config.toml
model = "image captioner"
dataset = "photos with spoken descriptions (Open Images, Localized Narratives)"
encoder_widths = [64, 96, 144]
beta2 = 0.99
weight_decay = 0.06
Rows from block 3 of the text decoder, named by matrix and row number. Rows with one number belong to one attention dimension. Each number is 128 + 24 x the weight over its row's rms, rounded and kept within 0 to 255. All counts start at 0. After the name is the row's rms in percent of the matrix's.
# q: attention query, key and value (stacked) (decoder.blocks.3.attn.qkv.weight, 768x256, the q third), inputs 0-255
# k: attention query, key and value (stacked) (decoder.blocks.3.attn.qkv.weight, 768x256, the k third), inputs 0-255
q.141 098 [122 119 145 112 125 123 121 216 118 136 104 146 127 133 112 145 146 112 121 108 145 146 132 114  63 125  99 129 156 175 113 162 119 117 159 164 139 127 161 152 113 161 105 123 137 111 143  85 126 135  94  83 160 136 133 132 117 145 104 112  98 129 129 141 151 122 108 132  98 131  89  71  98 110 111 161 138 106 155 129  86 111  96 122 149  98 122 152 137 133 127 123 126 129 124 170 154 168 156 134 134 112 198 122 121 113 103 118 167 156 124 165 139 114 120 102 127 147 131  87 154 101 133 121 154 162 126 155 137 100 127 113 114 137 149 104  92 130 129 112  81 154 104 104 128 138 140 135 132 136  91 158 122  89 115 138 133 107 151 154  91 137 110 163 112 127 116  78 163 153 120 123 183 143 121 107 103 140  86 158 161 139  94 122 141 115 120 107 146 144 149 106 105 149 120 123 141 126 125  94 101 113 123 110 112 197 110 134 195 120 122 151  82 177  77 124 134 145  92 154 122 121 128 104 138 121 133 158 136 111 120 114 148 127  84 149 101 157  93 111 154 156 122 139 121 159  87 144 123 172 121 128 126 114 136  99]
k.141 097 [132 151  91 121  91 177  94 125 126 167 124 155  90 141 160 102 134 165 100 155 138 181 150 108  98 120 119 113  74 117 109  93 105 165 104  96 147 119 136 101 104 111 119 144 130  88 124 132 112 127 161 156 103 110 109 137 143 128 161 107 133 149 137 152 130 156 139 113 129 107 123 163 123  96  73 142 130 125 152 151 147 169 114 100 176  95 134 100  79 157 133 101 137 107 122 101 110  56 126 116 101 151 134 159 117 144 126 139 116 131 169 127 133 161 129 107 135 120 213 148 175 110 137 140  93 159 101 130 151 112 167 103 125 128  95  80  92 102 101 121 113 131 117 149 144 119 145 150 140  96 125  99 101 133 119 145 111 129 161 104 121 146 115 125 100 124 146 122 155 145 133 133 147 115 111 161 128 146 132 126 119 143 120 117 132  82 146 123 160 128 156 132 195 105  99 140 158 117 152 148 126 126  59 165 124 145 149 127 121 134 137 134 161  99  90 169 160 114 158 118 135 131 123 147  70 141  99 120 110 117 131 136 100 121 138 142 101 130 129 123 107 138  98 109 113 115 148 110  79 113 107 121 112 144 111 122]
q.142 095 [109 131 127 161 153 133 114 136 136 170 116 140 137 141 122 101  69 151 119 118 105 128 131 136 179 150 106 162 176 100 110 160 133 154 125 146 139 108 158 112 130 108 181  87 110 136 115 133  91 118  91 114 127 126 129 124 106 150 128 137 172  98  68 136 120 159 128 102 187  79 154  89 109 127 102 110 106 126 110 127 142 128 146 141 129 117 147 106 122 148 133 117 133 107 156 128 129 119 151  98 138  64 152  91  88 155 139 100 114 124 129  91 120  86 149 115 112 132 152 107 114 142 140 167 147 129 135 101 139  74 147 120 126 122 113 137 122 150  81 165 135 122 135 141 136 137 159 147  87  88 117 131 138 142 104 122 104 153  95 101 150 118 116 140 139 125 141 113 109  94 154 147 101 126 116  94 139 122 141 147 148  89 146 140 113  99 106 130 112 163 122 138 123 126 146 164 129 129  92 100 108 176 110 146 190 123 118 133 112  92  90 140 156 115 116 105 158 172 145 141 110 163 119 127 120 159 133 168 181 127 177 105 137  91 160 113 144 174 100 178 109 132 119 124 169 170 166 108 127 138 111 142 144 139 145 159]
k.142 096 [100  85 153 127 160 144  91 148 147 115  75 102 157 127 111  85 194 122 120 116 104 113 142 140 146 132 116 116 125 118 121 116 156 108 110 156  94 159 119 122 106 145 109 161 103 119 148 101 154 145 101 107 163 137 136 161 162 139 119 153 129 118 133  98 131 120 102 162 116 145 128 110 162 151 156 127 207 142 115  94 125 126 140 104 140 175 121 111 142  99 119 106 133 123 171 111 172 106 113 114 146 142 104 105 128 117 141 112 129 119 156  98 103 124 112 149 104 138  88 106 176 102 106 175 125 134 137 106 111 157 123 138 130 143 112 124 118 128 143 132  75 133 144 129 153 120  90 138 116 109 107 137 109 197 124 132 134 149 200 107 111  89 102 102 130  96 157 122 152 107 138 122 144 137 140 154 134  90 117 120 112 148  87 141 111 130  96 135 105 138 122  96 141 113 117 117  95 119 118 153 113  97 137 116  98  97 110 118 100 189 136 107 139 104 174 127 178 177 168 126 167  88 144 137 132  97 137 122 117 132 110 165 133 122 135 177 102 132 132 168  77 118 136 142 154 118 143 167 134 119 134 160 143 100 133 123]
q.143 099 [116 147 128  95 122 129 149 123 123 150  92 121 126 146 111 136 132 135 166 124 183 136 136 117 113 132 139 135  79 105 132 140 118 140 123 109 135 156 139 123 147 131 152 146 149 128 132 112 121 131 126 119 136 137 134 121 127 109 109  85 168 165 135 113  77 186 128 136 123  93  98 143 118 126 110 135 137 104 108 146 154 160 109 136 115 118  99 110 126 158 131  95 171  88 138 117 125  93 110 134 165 148 118 130 131  96 122 151 121 120 103 126 110 120 168 125 147 106 138 157  97 126  77 150 171 131 111 109 114 107 175 140 158 106 121 154 120 143 174 184 129 133 135 119  89 188 148 157 145 118  93 166 121  81 121 117 136 136 118 160 113 122 118 128 156 137 111  42 146 135 112 139 111  98 110 128 103 111 130 168 177 133 132  89 144 103 104 109 141 129 153 133 150 115 147 126  93 140  78  89 102 138  98  97 147  78 154 102 153 101 123 154 146 177 114 127 102 168 144 116 134  77 103 140 138 168 133 137 130  91  88 109 161 145 158 152 164 166 118 142 148 162 105 121 152 143 106 133 104 122 129 193 125 150 100 118]
k.143 101 [121 139 121 145  83 180 151 162 138 118 105 158 105 127 141 108 113 136 106 148 145 151 192 109 134 114 101 170  92 156 143 156 106 176 106 121 168 112 154 125 124 101 148 161 172 122 159 130 131 107  97 121 155 140  97 156 137 144 110 160 130 139 148 158 115 159 154 111 109 142 139 147 132 147 143 140 121 107 147 118 142  99  99 126 152  93 101 134  92 113 115 123  75 129  94 125 147 108 131 156 121 142 151  92 144 119 130 141  85  99 133 152 168 102 107  92 101 130 121  90 163 111 145 154 127 104 148 142 146 116 129 136 145 176 114  90  91 135 140 109  99 139 152 104 125 119 139 133 123 173 123 203 145 159 136 164 119 136 162  81 130  69 135 160 129 120 114  84 152  90 114  96 117 128 118 113  83 110 132 149  95 106 106 121 139 116 121 131 114 168 137 158 175 106 109 131  95 159 156 129 121 118 131 134 121 119 153 112  77 127 121 119 145 146 116 139  85 158 111 110 147 131 113 179 170 169 160 142 131  95 105 143 143 152  90 158 136 133 120 111 128 106 123 139 127 135 174 117 110 157 145 122 135 134  98 160]
q.144 106 [ 94 123 155 123 134 115 134 125 152 143 122 130 116 117 127 117 118 138 117 104 127 157 152 130 120 116 142 123 136  98 146 115  92 116 138 132 108 129 192 117 126 176 113 135 154 128 146 154  98 126  95 100 102  77 131  90 150 150 129  93 205 147 131 147 116 164 125  97 111 100 102 107 156 149 127 104 119 116 121 164 122 110 127  90 128 111 126  90 124 132  71 117 134 160 113 122 105 133  97 108 130 133 142  83  96 119 177 106 108 117 159 127 150 163 130 127 171 116 155 153 112 131 123 116 113 109 135 124 165 146 142 131 113 173 127 124  90 119 112 176 163 143 103 114 120 106 143 102 129 138 142 127 160  97 153 147 126 142 150 115 123 148 140 167 146 137  94 118 136 128 134 149 190 136 139 152 161  92 137 117 144 134 149  70 140 100 157 113 182  76 121 130 121 180 121 133 108 143 127 137 122 156 148 109 151 159 144  84 113 142 144 127 125 119 145 182 102 109 116 116 126 137 111 137 146 101 128 137 152  67 139 154 160  90 130 127  83  91 127  95 191 169 102  93 106 109  90 101 158 142 132 128  96 141 102 114]
k.144 103 [161 149 111 150 160 127 166 133 159 147 136 117 154 118  97 134 105 142 110 152 154 125  99 123 146 153 170 186  97 108 130 130 151 133 131 109 121 127 151 115 127 118 147 128  96 150  87 130 137 174 174 145 118 150 128 118 145 175  84 141 115 114 104 119 185  69 133 149 120 113 159 180 142 142 145 128 144 107 151 120 138 114 145 153 124 120 156  59  89 136 115 124 128 125 124  91 142 118 151 133 156 146  76 146 150 137 157 165 127 117 149 142 106 116 127 123  78  79 143 138 147 138 116 152 164 142 147 105  99  92  93 132  98 140 130 132 125 117 147  82 105 154 111 145  62 125 106 113  96 106 131 143 117 184  97 140 165 127 144 111 132 155 124 142 131 147 125 100 131 149  87 168 122 153 155 108 132 149 146 112 146 138  99 162 122  93 149 122 134 145 129 173  93 128 133  92 155 140 127  89 129 144 115 138 116  66 129 113 146 122  98 141 136 128 159 143 116 101 156 154  78 142 103 129 141 148 135 150 109 135 134 154  67 117 152  96  96 130  87 153 110 125 105 122 118 108 113 129 160 111 110 161 145 130 113 150]
q.145 095 [120 137 133 122 146 113 131 148 140 108 148 141  91 131 172 161 117 120  95 117 117 102 103 110 112  76 175 116 118  88 122 108 136 106 118 158 144 125 144 100  94  93 124 132 144 126 122 119 156 170 162 123 116 127 155  97  87 154 122 161 142 104 119 130 166 140 157 151 110 142 127 117 130  96  95 101 118 160 122 165 119 148  96 133 107 128 123 118 155 100 131  82 157 164 107 158 107 159 137 135 127 125 149 144 132 148 141 138 168 125 128 101 136 106 125 124 117  68 156 134 130 154 122 107 128  92 116 138 149 152 117 156 155 157 134 120 132 127  78 165 118 134 175  93 141 125 100 142 148  91 122 112  89 109 169 111 155 155 151 153 100 152 113 136 111 127  98  97 144 151  92 102 163 109 139 158 176 127 117 102 175  98 175 107 127 140 129  81 156 137 139 119 107 143  96 112 148 154 115 140 172 113 117 132 115  72 154 143 134 134  77 139 126 157  85 154 104 164  77 129 151 102 143 155 119 123 127 164 141 131 160  89 124  82 175 139 135 115 146 119 140 160 114 169 152 107 126 132  93 112  90 117 111 148  87 129]
k.145 097 [118 170 108 116  98 129 124  99  78 128 127 155 154 111 131 116 149 137 138 170 142  95 116 111 134 111 150  91 126 159 110 144 107 143 172 105  94 132 158 136 113  96 143 136 124 112 153 110 139 154 119 179 137 119 105 158 166  78  97 106 139 127 180 140 147 146 112 141 121 114 149 165 140 137 143 154 151 105 131 111 208 147 100 145 119 134 134 109 109 129  62 136 139 132 123 152 111 137 137 170  92 126 139 113 104 116 100 122 140 120 130  75 143 169 101 129  60 121 137 123 133 127 133 106 127 140 124  94 110 111 104 153 107 144 139  93 136 133 160 112 143 196 125 173 107 105 159 144 114  79 129 159 152 122 121 159 139 165 118 130 125 126 135 159 114 121 129  81 115 154  98 118  90 126 107 143 120 101 136 164 117  70 109 115 168 143 142 160 131 122 177 113 114 108 109 151 127 126 175 103 179 111 135 104 117 162 134 116 134 107 174 131 129 129 122 144 124 149 159 130 101 105 147 111 129 140 100 125 105 110 134 139 139 151  74 122 155 145 123 144 169 136 147 152 143 120 134 121 190 132 139 120 131  93 118 158]
q.146 103 [128  85 146 100  96 118 144 126 174 129 141 103 137 127 126 149 154 124 141 144 104 186 130 144 143 153 122 165 129 100 109 126 102 115 122 163 104 106 104  84 155 135 122 127 159 121 130 121 122 105 124 150  98 148 127 135 147 100 131 113  69 134 119 175 145 111 123 138 151 107 119 131  94 139 130 185  96 119 151 123 138 170 151 108 143 120 138 108 114 131 153 118 138 159  64 124 119 168 140 125 116 123 125 159 163  89 121 100 109 180 104 149  92 141 122 108  52 155 139  75 135 111 111 142 169 122 160 159 157 169 162 143 108 118 119 104 133 138 145 164 157 132 131 129 100 137 114 130  87 149 136  98 109 123 132 125 136 146 121 120  90 113 159 126 125 157 159 113 111 113 117 101 115 120 142 134 161  93 144 100 151 164 122 113 163 152 123 131 156 206 156 121 123 153 178 167 116 132  81 128 147 143 106 133 129 136 121 113 129 124 198 120  83 168 150 121 116 136 109 131 118 134 103 132  84 134  81 133 152 149 113  84 179 133 182  97 137 147 154 144 134 131 124 139 120 138 116 133 115 123 122 129 143 129 148 128]
k.146 102 [111 140 106 130 111 159 105 116 129 110 128 112 112 174  99 137 145 104 127 101 125 120 144 130 163 122 168 129 163 131  87  91 127 129 141 147 112 132 125 100 124 140  94  92 120 127  93 149 116 128 111  73 135 116 125 126 120 110 138 156 137 141 148 150 124 148 173 108 143 143 121  94 133 129 113 133 161 139 111 171 108 140 166 125 150 131 133 112 122 129 140 113 101 163 115 185 103  94 124 152 176 139 169 130  84  54 144 134 116  76 113 122 127 139 108 118 144 120 149 135 158 158 125 159 117 120  65 107 147 108 125 120 145 147 111 136 113 132  72 115 114 151 147 124 143 112 102 107  89 157 156 127 137 133 100 121 126 135 137 133 146 120 156 140 161 108 128 114 106  95 191 135 111 148 143 111 106 141 147 151 119 134 145  96 113 177 143 148  67 159 150 131  96 135 159 109 123  63 142  97  98 119 143 150 126 148  98 128 157 148 162 144 145 152 189 125  96 120 140 121 131 122 111 159 149 123 107 149 149 115 119 121 106 133 104 160 113 112  96 108 201 157 148 141 130 156 165 175  85 128 117 173 109  98 120 122]
q.147 098 [104 149 115 134  80 150  84 140 179  88 110 117 153 118 124 136 164 116 134 158 113  99 155 138 103 142 129 136 125 166 135 117 139 148 140 149 136 137 142 147 161 168 110 132 122 136 144 109 120 167  90  89  78 169 162 175 122 121 117 122  98  91 131 127 139 132 109 103 166 134 138 124 104 113 126 129 132 150 120 129 138 110 117 146 162 143  68 119 136 147 113 130 105 154 159 180 104 118 125 106  89 108 136 112 159  92 171 153 144 113 116 146 106  97 118 110 107  84 130 114 146 138 138 114 135 152 123  89 126 158 108 149 131 153 105 144 146 129  91 100 102 111  89  86 114 131  88 151 149 141 173 126 130 152 128 130 154 119 166 100 165 140 135 104 113 137 123 146 121 115 152 157  87 158 166 114 146  94 148 150 132 105  90 147 121 113 173 128  84 172  97 112  96 109 120 109 150 140 163 125 143  96 130 118 119  57 117 107 138 159  78 113 133 102 147 120 121 136  83 129 108 162 143 108 148 109 160 127 120 109 109 176 141 118 104 132 148 106 107  92 123  99 144 125 138 163 117 147 109 105 175 119 164 160 102 148]
k.147 098 [143 165 133  74 111 135 148 129 121 129 155 120 106 123 152 128 131 120 102 107 124 132 104  88 134 102 112 114 130  85 137 131 120 138 148  78 155 139 127 139  62 131 138 145 127 138 166 132 139 120 120 145 107 120 153 133 129 113 148  65 138 154 157 108 124 132 141 104 143 144 129 138 147  97 107 151 126 127 141 136  99 112 151 136 156 165 135 119 142  87 149  99  92 111 150 157 138  99 140 110 143  67 176 130 117 149 128 135 125  76 123  93  79 170 152 119 123 116 160 164 115 173 159  95 129 133 127 171 122 105 141  98 191 139 106 154 133 140 150 162 164  75 144 163  91 114 165 150 126 115 115 157 157 133 138 105 157 133 127  89  98 121  87 144 126 104 103 178 107 148 136 107  88 103 115 136 144 157 115 132 128 137 127  88 109 141 110 144 172 141 121 130 160 129 131 110 112 151 120 134 144 158 144 100 157 107 146 158 131 137 100 143 167  90 125 141 118 141 116  94 155 134 156 111 103 130 119 130 102 112 149 136 102 173 128 163 147 156 139  79 122  84  64 163 105 113 101 113 148 158 109  99 126 121 142 121]
q.148 099 [140 108 150 135 138 125  88  97 109 143 160 146 101 117 110 199 124  97 134 126 150 121 115 129 125 122 143 141 151 107  75 141 131 141 118 114 147  98 135 128 103 128 134 100 100 134 104 146 157 117 115 130  98 120  98  99 111  92 117 136 130 175 117 155 114 137  82 118 117 130 114  89 172 148 119 116 177 158 125 124 120 163 159 122 139 107 132 132 132  95 165 131 155 102 147 108 131 187 117 147 102  88 137 110 152 138 101 105 132 130 103 155  96 120 148 119 167 158 130 137 137  84 157 121 189 116 127 127 139 118 116 123 104 160 130 141 120 159 154 126 102 145 189 115 139 144 165 133 101 154 113 126 118 119 114 134 141 125 119 134  80  95 107 128 143 140 116 147 128 136 122 100 124 158 107  92 109 129 163 115 141  87 120 140  96  97 120 104  95 123 126  98 150  93 136 147 110  79 128 131 141 129 164 173 126 167 152 177 120  65  84 102 110 119 144 121 102 138 129 174 148 171 145  97 147 131 114 164 147 118 160 140 122 132 103  71 106 176 124 132 127 128 124 100 114 133 171 178 160 106  78 110 132 118 148 106]
k.148 101 [133 111 123 155 158 101 125 145 148 157  76 103 184 153 144  99 168 165 102 138 135 145 153  85 145  88 131 109 172 154 115 104 122 119 102 138  92 121 112 139 182 165 132 123 116 130 117 106 129 161 158 123 142 101 144 150 114 176 105 135 147  96 137 153 114 117 123 114 170  88 143  99  99 125 101 137 187 157  98 108 134 137 121 116 118 141 124  73 154 116  84 102 168 117 133  95  53 141 120 154 115  92 100  96 125  99 119 137 134 143 109 163  91 140 116 148 139 158  90 159 111 129 134 138 108 127 139  82 142 141 133 113  88  99 137  73 124 120 120 143 105 112 148 149 167 106  96 135 130 128 125  70 116 131 138  97 130 123 158 151 129  93 127 144 113 114 128 149 122 194 120 112 148 149 130 130 120 137 127 163 115 134  84 134 118 128 134 121 104 129 161 143 130 126 122 135 157  98 143 148 122 130 155 147 135 112 108 146 135 128 109 132 175  91 112 131 122 115 134 110 157 146 132 138 109 173 132 160 124 113 160  99 189 104 158 138 103 133 100 118 113 140 111 145  86 123 153 154 156 146 122 140  81 140 106 128]
q.149 109 [105 158 112 108  63 152 112 118 107  90 146 168 152 131 106 121 180 126 160 165  90 135 171 112 122  77 136 113 146 187  91  68 167 123 126 122 105  57 128 151 158 145 100 129  83  97 128 107 156 118 136 113 122 149  81 119 146 109 141 141 139  99 169 126 129 139 163 111 145 146  82 119 120 130 139 112 168 109 149  71 156  88  91  97 132 120 107  82 129 128 124 113  97 162 154 147  98  88 117 141 101 122 128 136 142 135 125 147 114 131 126 123 138 115 120 142 149 159 117 126 153 142 119 138 140 137 131  97 146 121 118  97 129  58 111 138 121 117 129 165 116 107 120 114 129 112 117 116 142 134 164 157 155 133 136 124 122  97 112 115 157 143 102 108 131 119 121 122  94 164 124 117 149 177 172 143 164 136 138 124 144 105  92 126 130 121 173  77 126 154  91  99 160 151 102 135 177 147 135 109 108 169 124 181 118 107 119 121  98 136 125 113  92 101 129 141 143 111 130 149 151 112 157 148 156 127 139 123 102 113 135 124 123 153 116 126 115 135 165 114 123  89 152 114 117 159 144 103 134 151 151 106 136 109 101 127]
k.149 106 [141 102  81 155  98 121 143  92 101 136 161  97 145 122 141 116 131 144 124 148 149 125  83 125 106  95 163 111 143  95 155 129 107 130 151 131 122 117 100 131 103 148 131 103 100 138 143 176 146 166 177 121  99  79 148 125 138 149 151 113 104 111 124 152 139 105 149 124  53  97 120 156 133 130 159  97 146  96 120 127  90 132 136 156 109 127 168 181 128 107 154 120 115 100 120 128 144 122 119 127  95 134 158 182 133 154 113  97 147 102 102 132 143 166 113 113 146 103 142 135 125 157  96 141 156 113 142 111 159  63  93 102 115 142 104 138 135 141 124 152 171 109 154 132 154 120 146 127 179 144 112 120 138 127 124 152 133 137 103 131 142 147  96 143 128 143 125 158 105 153 145 160 165 116 131 106 133  94 138  97 138 131 141 126 128 131 114 129 177 152 101 136 163 143 160 119 129 102 123 155 157 137 122 101  97  85 119 173 161 101 129 115 101  99 134 137 155 101 101 145  72 140 139  79 124 148 161 127  88 104 137 153 115 121 153 114  96 141 152 130 128 123 121 131 123 123  62 107 103 148  80  75 144 149 168 117]
q.150 101 [112 116 149 127 148 131 118 154 134 105  87 187 127 131 112 162 129  99 169 137  90 124 153  97 149 134 111 149 141 107 138 160 145 177 120  67 160 104 115 131 144 154 176 172 144 137 163  91 163  99 107 145  77 122 151  99 122 117 175 135 170 130 145 161  87 128 104 120 122 130 178 128 139 105 102 119 117 147 132 137 137 110 112 131 160 127 132 189 123 107 117 119 160 152 152 140 145 171 115 125 135 117 147  93 163 103 141 150 114 112 137 119 115  69 143 116 171 133 118  95  94 116 139 144 105  56 163 121  99 136 125 131 129 121 133 137 119 117 116 103 184 148 121 143 103 126 123 143 106 135 172 110  90  93 119 146 108 143 118  70 103 153 126 127 127  87 129  98 123 123 146 153 143 122 100 145 101  89 135 107 113 127 132  99 150 108 132 103 118 102 127 141 120 154 111 112 136 132 105 152 170 117 108 134 147 157 110 154 132 103 140 151 139 156 140 118 139 133 133 144 127  86 173 103 107 109 110 155 127 104 107 154 172 129 123 146 127  76 114 116 138 143 153 183 124 112 133 112 124 146 142 176  91 114 158 155]
k.150 102 [120 124 123 157 136 115 145 152 145 111 159 130 137  93 166 121  89  75 124 164 149 123 157 119 114 117 125 125 121 117 158 105 133 103 101 115 125 140  88 141  98 158 182 130 115 123 135 124 152 103 150 128 127 116 130 183 132 122 124 100 135 153 153 125 136 118 127 143 165 148 169 142 153 138 103 132 153  98 145 179 132 146  93 153 166 124 133 100 113 140 148 145  80 115 121 158 169 184 122 171 135 154 136 104 130 143 145 168 136 117 100 139 140 107 116 130 129 130 155 129  78 159  94 140 156 124  89 168 111 151 137  81 150 133 115 146 166 131 125 138 100 113 150  96 150 117  69 113 105 118  96 132 145 168 157 151 112  92 136 104 101  98 139 134  87 105 144  91 161 150 158  76 112  97 123  98  74  85 142 172 169 130  85 126 149 137 124 137 132  93 130 119 147  59 145 105 137 150 128 146 109 148  82 132 137 108 105 131 105 100 139 112 142  97  98 124 111  96 141 129 148 111 129 152 117 152 125 104 156 140 138 140 113 146  75  93 114 165 143 167 124 104  98 124 118 133 128 130 115 144 158 107 127 135 116 107]
q.151 106 [108 159 111 101 105 148 112 149 137 109 140 127 155 120 112 116  64 135 124 132 126 137  99 146 113 164 135 126  99 132 133 101 124  76 124 148 107 135 141 199  84 120 121 112 153 143 118 139 133 155  85 103 137 141 158 126 180 164  93 131 138 154 132  91 118 148 140 159 110 135 133 151  85 137  87 144 130 110 141 128 150 123 111 158 101 131 138 113 134 123  89 111 139 128 106 100  97 155 138 154 132 133  95 120 112 125 157 128 166 124 100 170 107 142 175 144 146 164 158 166 107 130 153 132 128  81  93 101 154 128 115 149  83 122 112 177  47 119 133 101 145 111  98 147 120 163 128 118 131 116 135 120 113 124  87  98 148 107 122 108 141 173 154 108 104  97 100 164 155 136 111 139 103 112 170 104 148 104 121 151 132 145 119  98 126 105 124 107 122 123 155 123 126 150 168 134 137 143 136 143 145 144 135 118 186 115 128 124 128 119 132 123 128 104 105  94 166 123 160 137 149 144 135 136 117 171 151 155 127 148 108 143  90 106 154 165 117 162 152  97  96 106  81 118 105 112 103  92 116 188  93 133 165 128 142  95]
k.151 107 [116 154 152 166 114 139 124 154 101 109 124 145 140 141 113 203 159 115 100 122 175  89 142 108 123 158 129 153 109 148 119 106 138 162 113 117 168 121 164 101 144 134  79 109 108 128 153 122 150 112 161 160  89 133 113 139  98 135  95 163 164 117 104  78 157  88 156 153 112 145  99 169 130 171 146  95 139 141 119 155 151 126 131 124 102 139 108 156 157 120 127 125 136 147 133 109 150 147  90 126 116 109 144 135 102 124 111 109 116 161 141 185 138 102 118 100 135 116 121 173 101 158 108 134 162 109 125 140 132 178 130 150 144  89 142 103 143 118 121 129  97 162 103  96 157 106 177 138 144 111 134 126 108  84 137 120 149 129 133 151 128 137 142  97 131 156  91 161 143 108 118 106 114 144 129 125 107 141 134 115 113 125 134 115 108 127  89 123 152 116 115  71 129 160  99 120 111  78 148 135  99 121 122 145 112 141 157 104 104 152  68 165 128 149 111 135 175 172 154 104  87  96 152 120 156  96 163 140 106  86 110 153 101 116  99 131 175 111 142 128 115 126 126 160 124 133  91 124  98 151  97  99 136 143  94 138]
q.152 097 [200 120 145 117 104  99 163 110 134 106 135 126 130 164 103 103 141 105 131 120 180 109 128 145 117 140 115  84 115 115  89 113 117 123 127 152 132 190 119 139 113 120 142 107 102 129 139  97 127 119 112 121 152 142 126 146 114 134 137 108 126  99 132 131  93 124 148 137 126 129 130 100 126  94 120  91  88 131 121 168  97 131 112 148 111 157 128 153 122 108 163 138 119 130 109 112 109 126 145 109 135 102 147 102  68 131  94 112 131 135 142 159 144 194 109 127  79 129 136  98 145 141 141 140 105 133  82 169 134 185 164 141 137 143 138 147  93 140 137 119 134 109 147 128 152 120  95 163 122 110 131 161 114  77  95 132 178 136 132 147 140  95 153 116 114 150  92 155 145 163 131 121  62 103 150  92 148 183 148 119 120 126 143 127 106 170 114 151 130  84 139 167 152 168 124 171 118 109  97 152 100 128 142  62 120 142 106 122  95 102 117  87 150 162  94 126 126 148 148 108 123 129 147 185 123 139 144 142 106 155 148 117 136 126 152 163 110 137 122  99 153 128 140 157 137 118 117  92 145 121 119 167  98 127 101 168]
k.152 095 [158 160 183 125 104 139 127  84 132 113  93 165 108  98 118 103 120  85  72 112 115 118 162 145  84 172 114 105  96 155 116 165 110 147 116 118 156 135 167 100 148 109 139 130 100  81 163  84 116 128 105 101 112 122 124 112  97 137 133 135 143 108 163 161 100 144 111 126 172 105 122 106 134 125 176 134 133 133 105 150 152 103 115 153 144  98 131 155 153 121  97 174 141 128 155 121 104 106 129 106 137 178 173 125  82  88 116 104 153 152 163 157 128 125 100 100 108 174 114 153 135 126 127 114 140 169 133 136 122 106 130 125 136 161 162 135 143 103 145 101 126 137 124 105 121 141  88 118 112 130 108 135 120 144 145 101 123 162 141 199 152 113  92 150 105 144 105  82 114 127 125  94 115 156 123 161 106 154 119 103 134 141 162 108 169 136 146 120 131 121 126 122  99 140 116 188 115 131 158 142 115 115 137 159 149 128 130  85 106 150 136 128 142 117 135 175 115 162 129 153  93 145 115 129 130 131 113 115 185 145 157 131 131 166 139 155 117 134 125 139  67 112 127  97 136 153 162 126  97 123 111 144 142 113 129  90]
q.153 103 [ 99 131 143 143 138 144 142 159 144 133 122 140 154 157 147 128 129 131 138 129 122 105 146 123 131 112 103 136 138  97 144 118  81 124  84 107  86 146 147 143 173 125 117 116 150 132 124 157 146 157 114 167 150  92 113 157 152 115 134 126 121  88 132 139 162 171 141 168 111 102 144 115 133 123 112 152 150 113 143  74 126 137 136 115 116  98 106 112 138  86 145 117 122 143 147 109 151 171 111  97 129 155 108 121 177 163  65 118 118 158 171  85 133 136 104 166 166 169 132 161 134 149 130 137 112 129 152 128 137  86 181 158 107  95 125 161  80  75 121 119 154 100 135  96 135 156 102 127 114 170 119 119 132 141 119  97  67 130 107 122 142 119 128 136 128 118  98 140 144 108 146 109 123 149 155 132 104  87  94 165 137 157 114 175 171 100 159 148 157  92 122 124 120 131 150 168 156 168 115 155 150 166 128 160  93  92 150 137  96 141 123  72 125 109 150 151 173 108  81 126 123 129 111 119 115 126 145 136 108 113 117 120 121 147 149 159 112 122  97 103 140 121 142 102 159 126 116 159 110 118 120  77 139 115  92 115]
k.153 101 [100 121 107 116 148 180 116 120 129 107 121 124 124 170  87 115  98 140 141  94 162 126 101 191 120  97 139  79 111 122 151 167 123 137 123 115  76 134 131 136 100 116 120 151  84 162 111 133 130 162 121 155 131 151 125 107 141 136  93 185 126 137 134 117 123 110 152 144 109 111 132 154 115 163  97 129 119 140 134 104 146 118  98 142  84 134 182 146 165  98 188 167 166 121 102  96 106 112 173 134 119 129 125 116 111 135 146 102 155 116 110  89 180 129 152 145 125 150 153 130  89 122  58 118 141 105 112 164 112 113 109 127 104 114 164 130 108 101 105 124 116 149 104 158 134 151 132 164 119  98 126  97 130 147 117 138 116  78 119 120 139 150 163 100 141 125 131 152 144 165 120 185 115 162 138 113 151 117 148 111  88 150 121 135 123 130 163 117 123 133 122 115 150 128 142 117 139 111 141 139 119 102 125 109 115 109 156 145  67 137 127 142 147 139 146 121 136  91 137 136 134 125 119  95 140 101 184 163 164 157  87 112 100 127 158 158 131 128 103 147 146 118 161 168 142 138  72 125 170 164 145 154 128 122 120 121]
q.154 102 [150 142 156  84  94 113 161 123 153 140  92  96 163 120  93 137 157 153 168 114 118 122 110 156 155 154 139 129 128  85 134 195 130 136 126 125 112 108 140 163 116 104 146 129 106 131 100 163 104 103 127 151 124 168  96 108 118 141  83 116  90 128 134 143 124 158  96 160  91 141 130  81 139 164 143 133  90 154 123 140 141  73 103 154 119 126 131 159 124 107 143  61 127 152 105 117 137 101 143 156 134 169 116 132  93 101 131 137 145 120 179 142 107 144 129 133 142  87 103 109 131  94 133  99  90 151 129 157 139 116 117  96 144 104 176 158 113 112 133 144 158 130 147 143  93 167 149 160 174  96  96 120 172 135 176 107 132 158 105 153 113 151 139 133 133 131 120 121 105 125 116 149 119 151  91 149 107 128 167 123 153 112 108 129 135 133 148 120 152 158 139 134 156 110  98  83 145 158 119  82 102 101 142 139 134 114 153 116 144 112 166 117 102 155 100 108 134 191  96 137 147 170 125 121 111 100 130 143  98 160 127 106 112  98 148 128 136 109 125 107 119 119 104 113  99 111 117 121 152  85 158 162 109 105 136 123]
k.154 104 [125 142 128 137 100 159 111 122 126 110 131 149 100 101 150 142 132 148 163 118 112 160 171  84 139 130 153 160 127 159 117 143 111 140 170  68 121 139 105 118 113 135 155 151 116  85 121 100 119  93 136 129 159 137  98 177  97  92 146 141 153 140 158 126 121  88 106 156 156  87 122 120 138 126 157 137 114 129 143 100  90  81 103 152 169 114 118  95 129 105 146  84 121 152 153 104 114 142 116 157 119 137 130 149 125 102 146 138 130 101 125 128 112 100  92 100 153 153  84 136 149 121 157 106 132  99 139 152 127 124 159  73 174 113 126 126 118 135 129 120 142 110 154 141 138 107 118 101 112 135 168 138 112 159 168 129 123 118 110 159 143 109 147  91 142 124 104 140 125 109 125 129 162 139 151 137 109 137 171 180 109 129 188 142 148 149 136 154 138 143  96  74 132 112 121 128 117 113 146 138 143 167  70 176 115 126 148 133 162 154  89 107 135 121 130 186 146  75  91 101 123 144 150 128 170 190 116 102 126 133 115 137 124 129  86 126 126 123 125 101 144 126 171 125 156 138 164  88 146 123 133 124 171 160 108 144]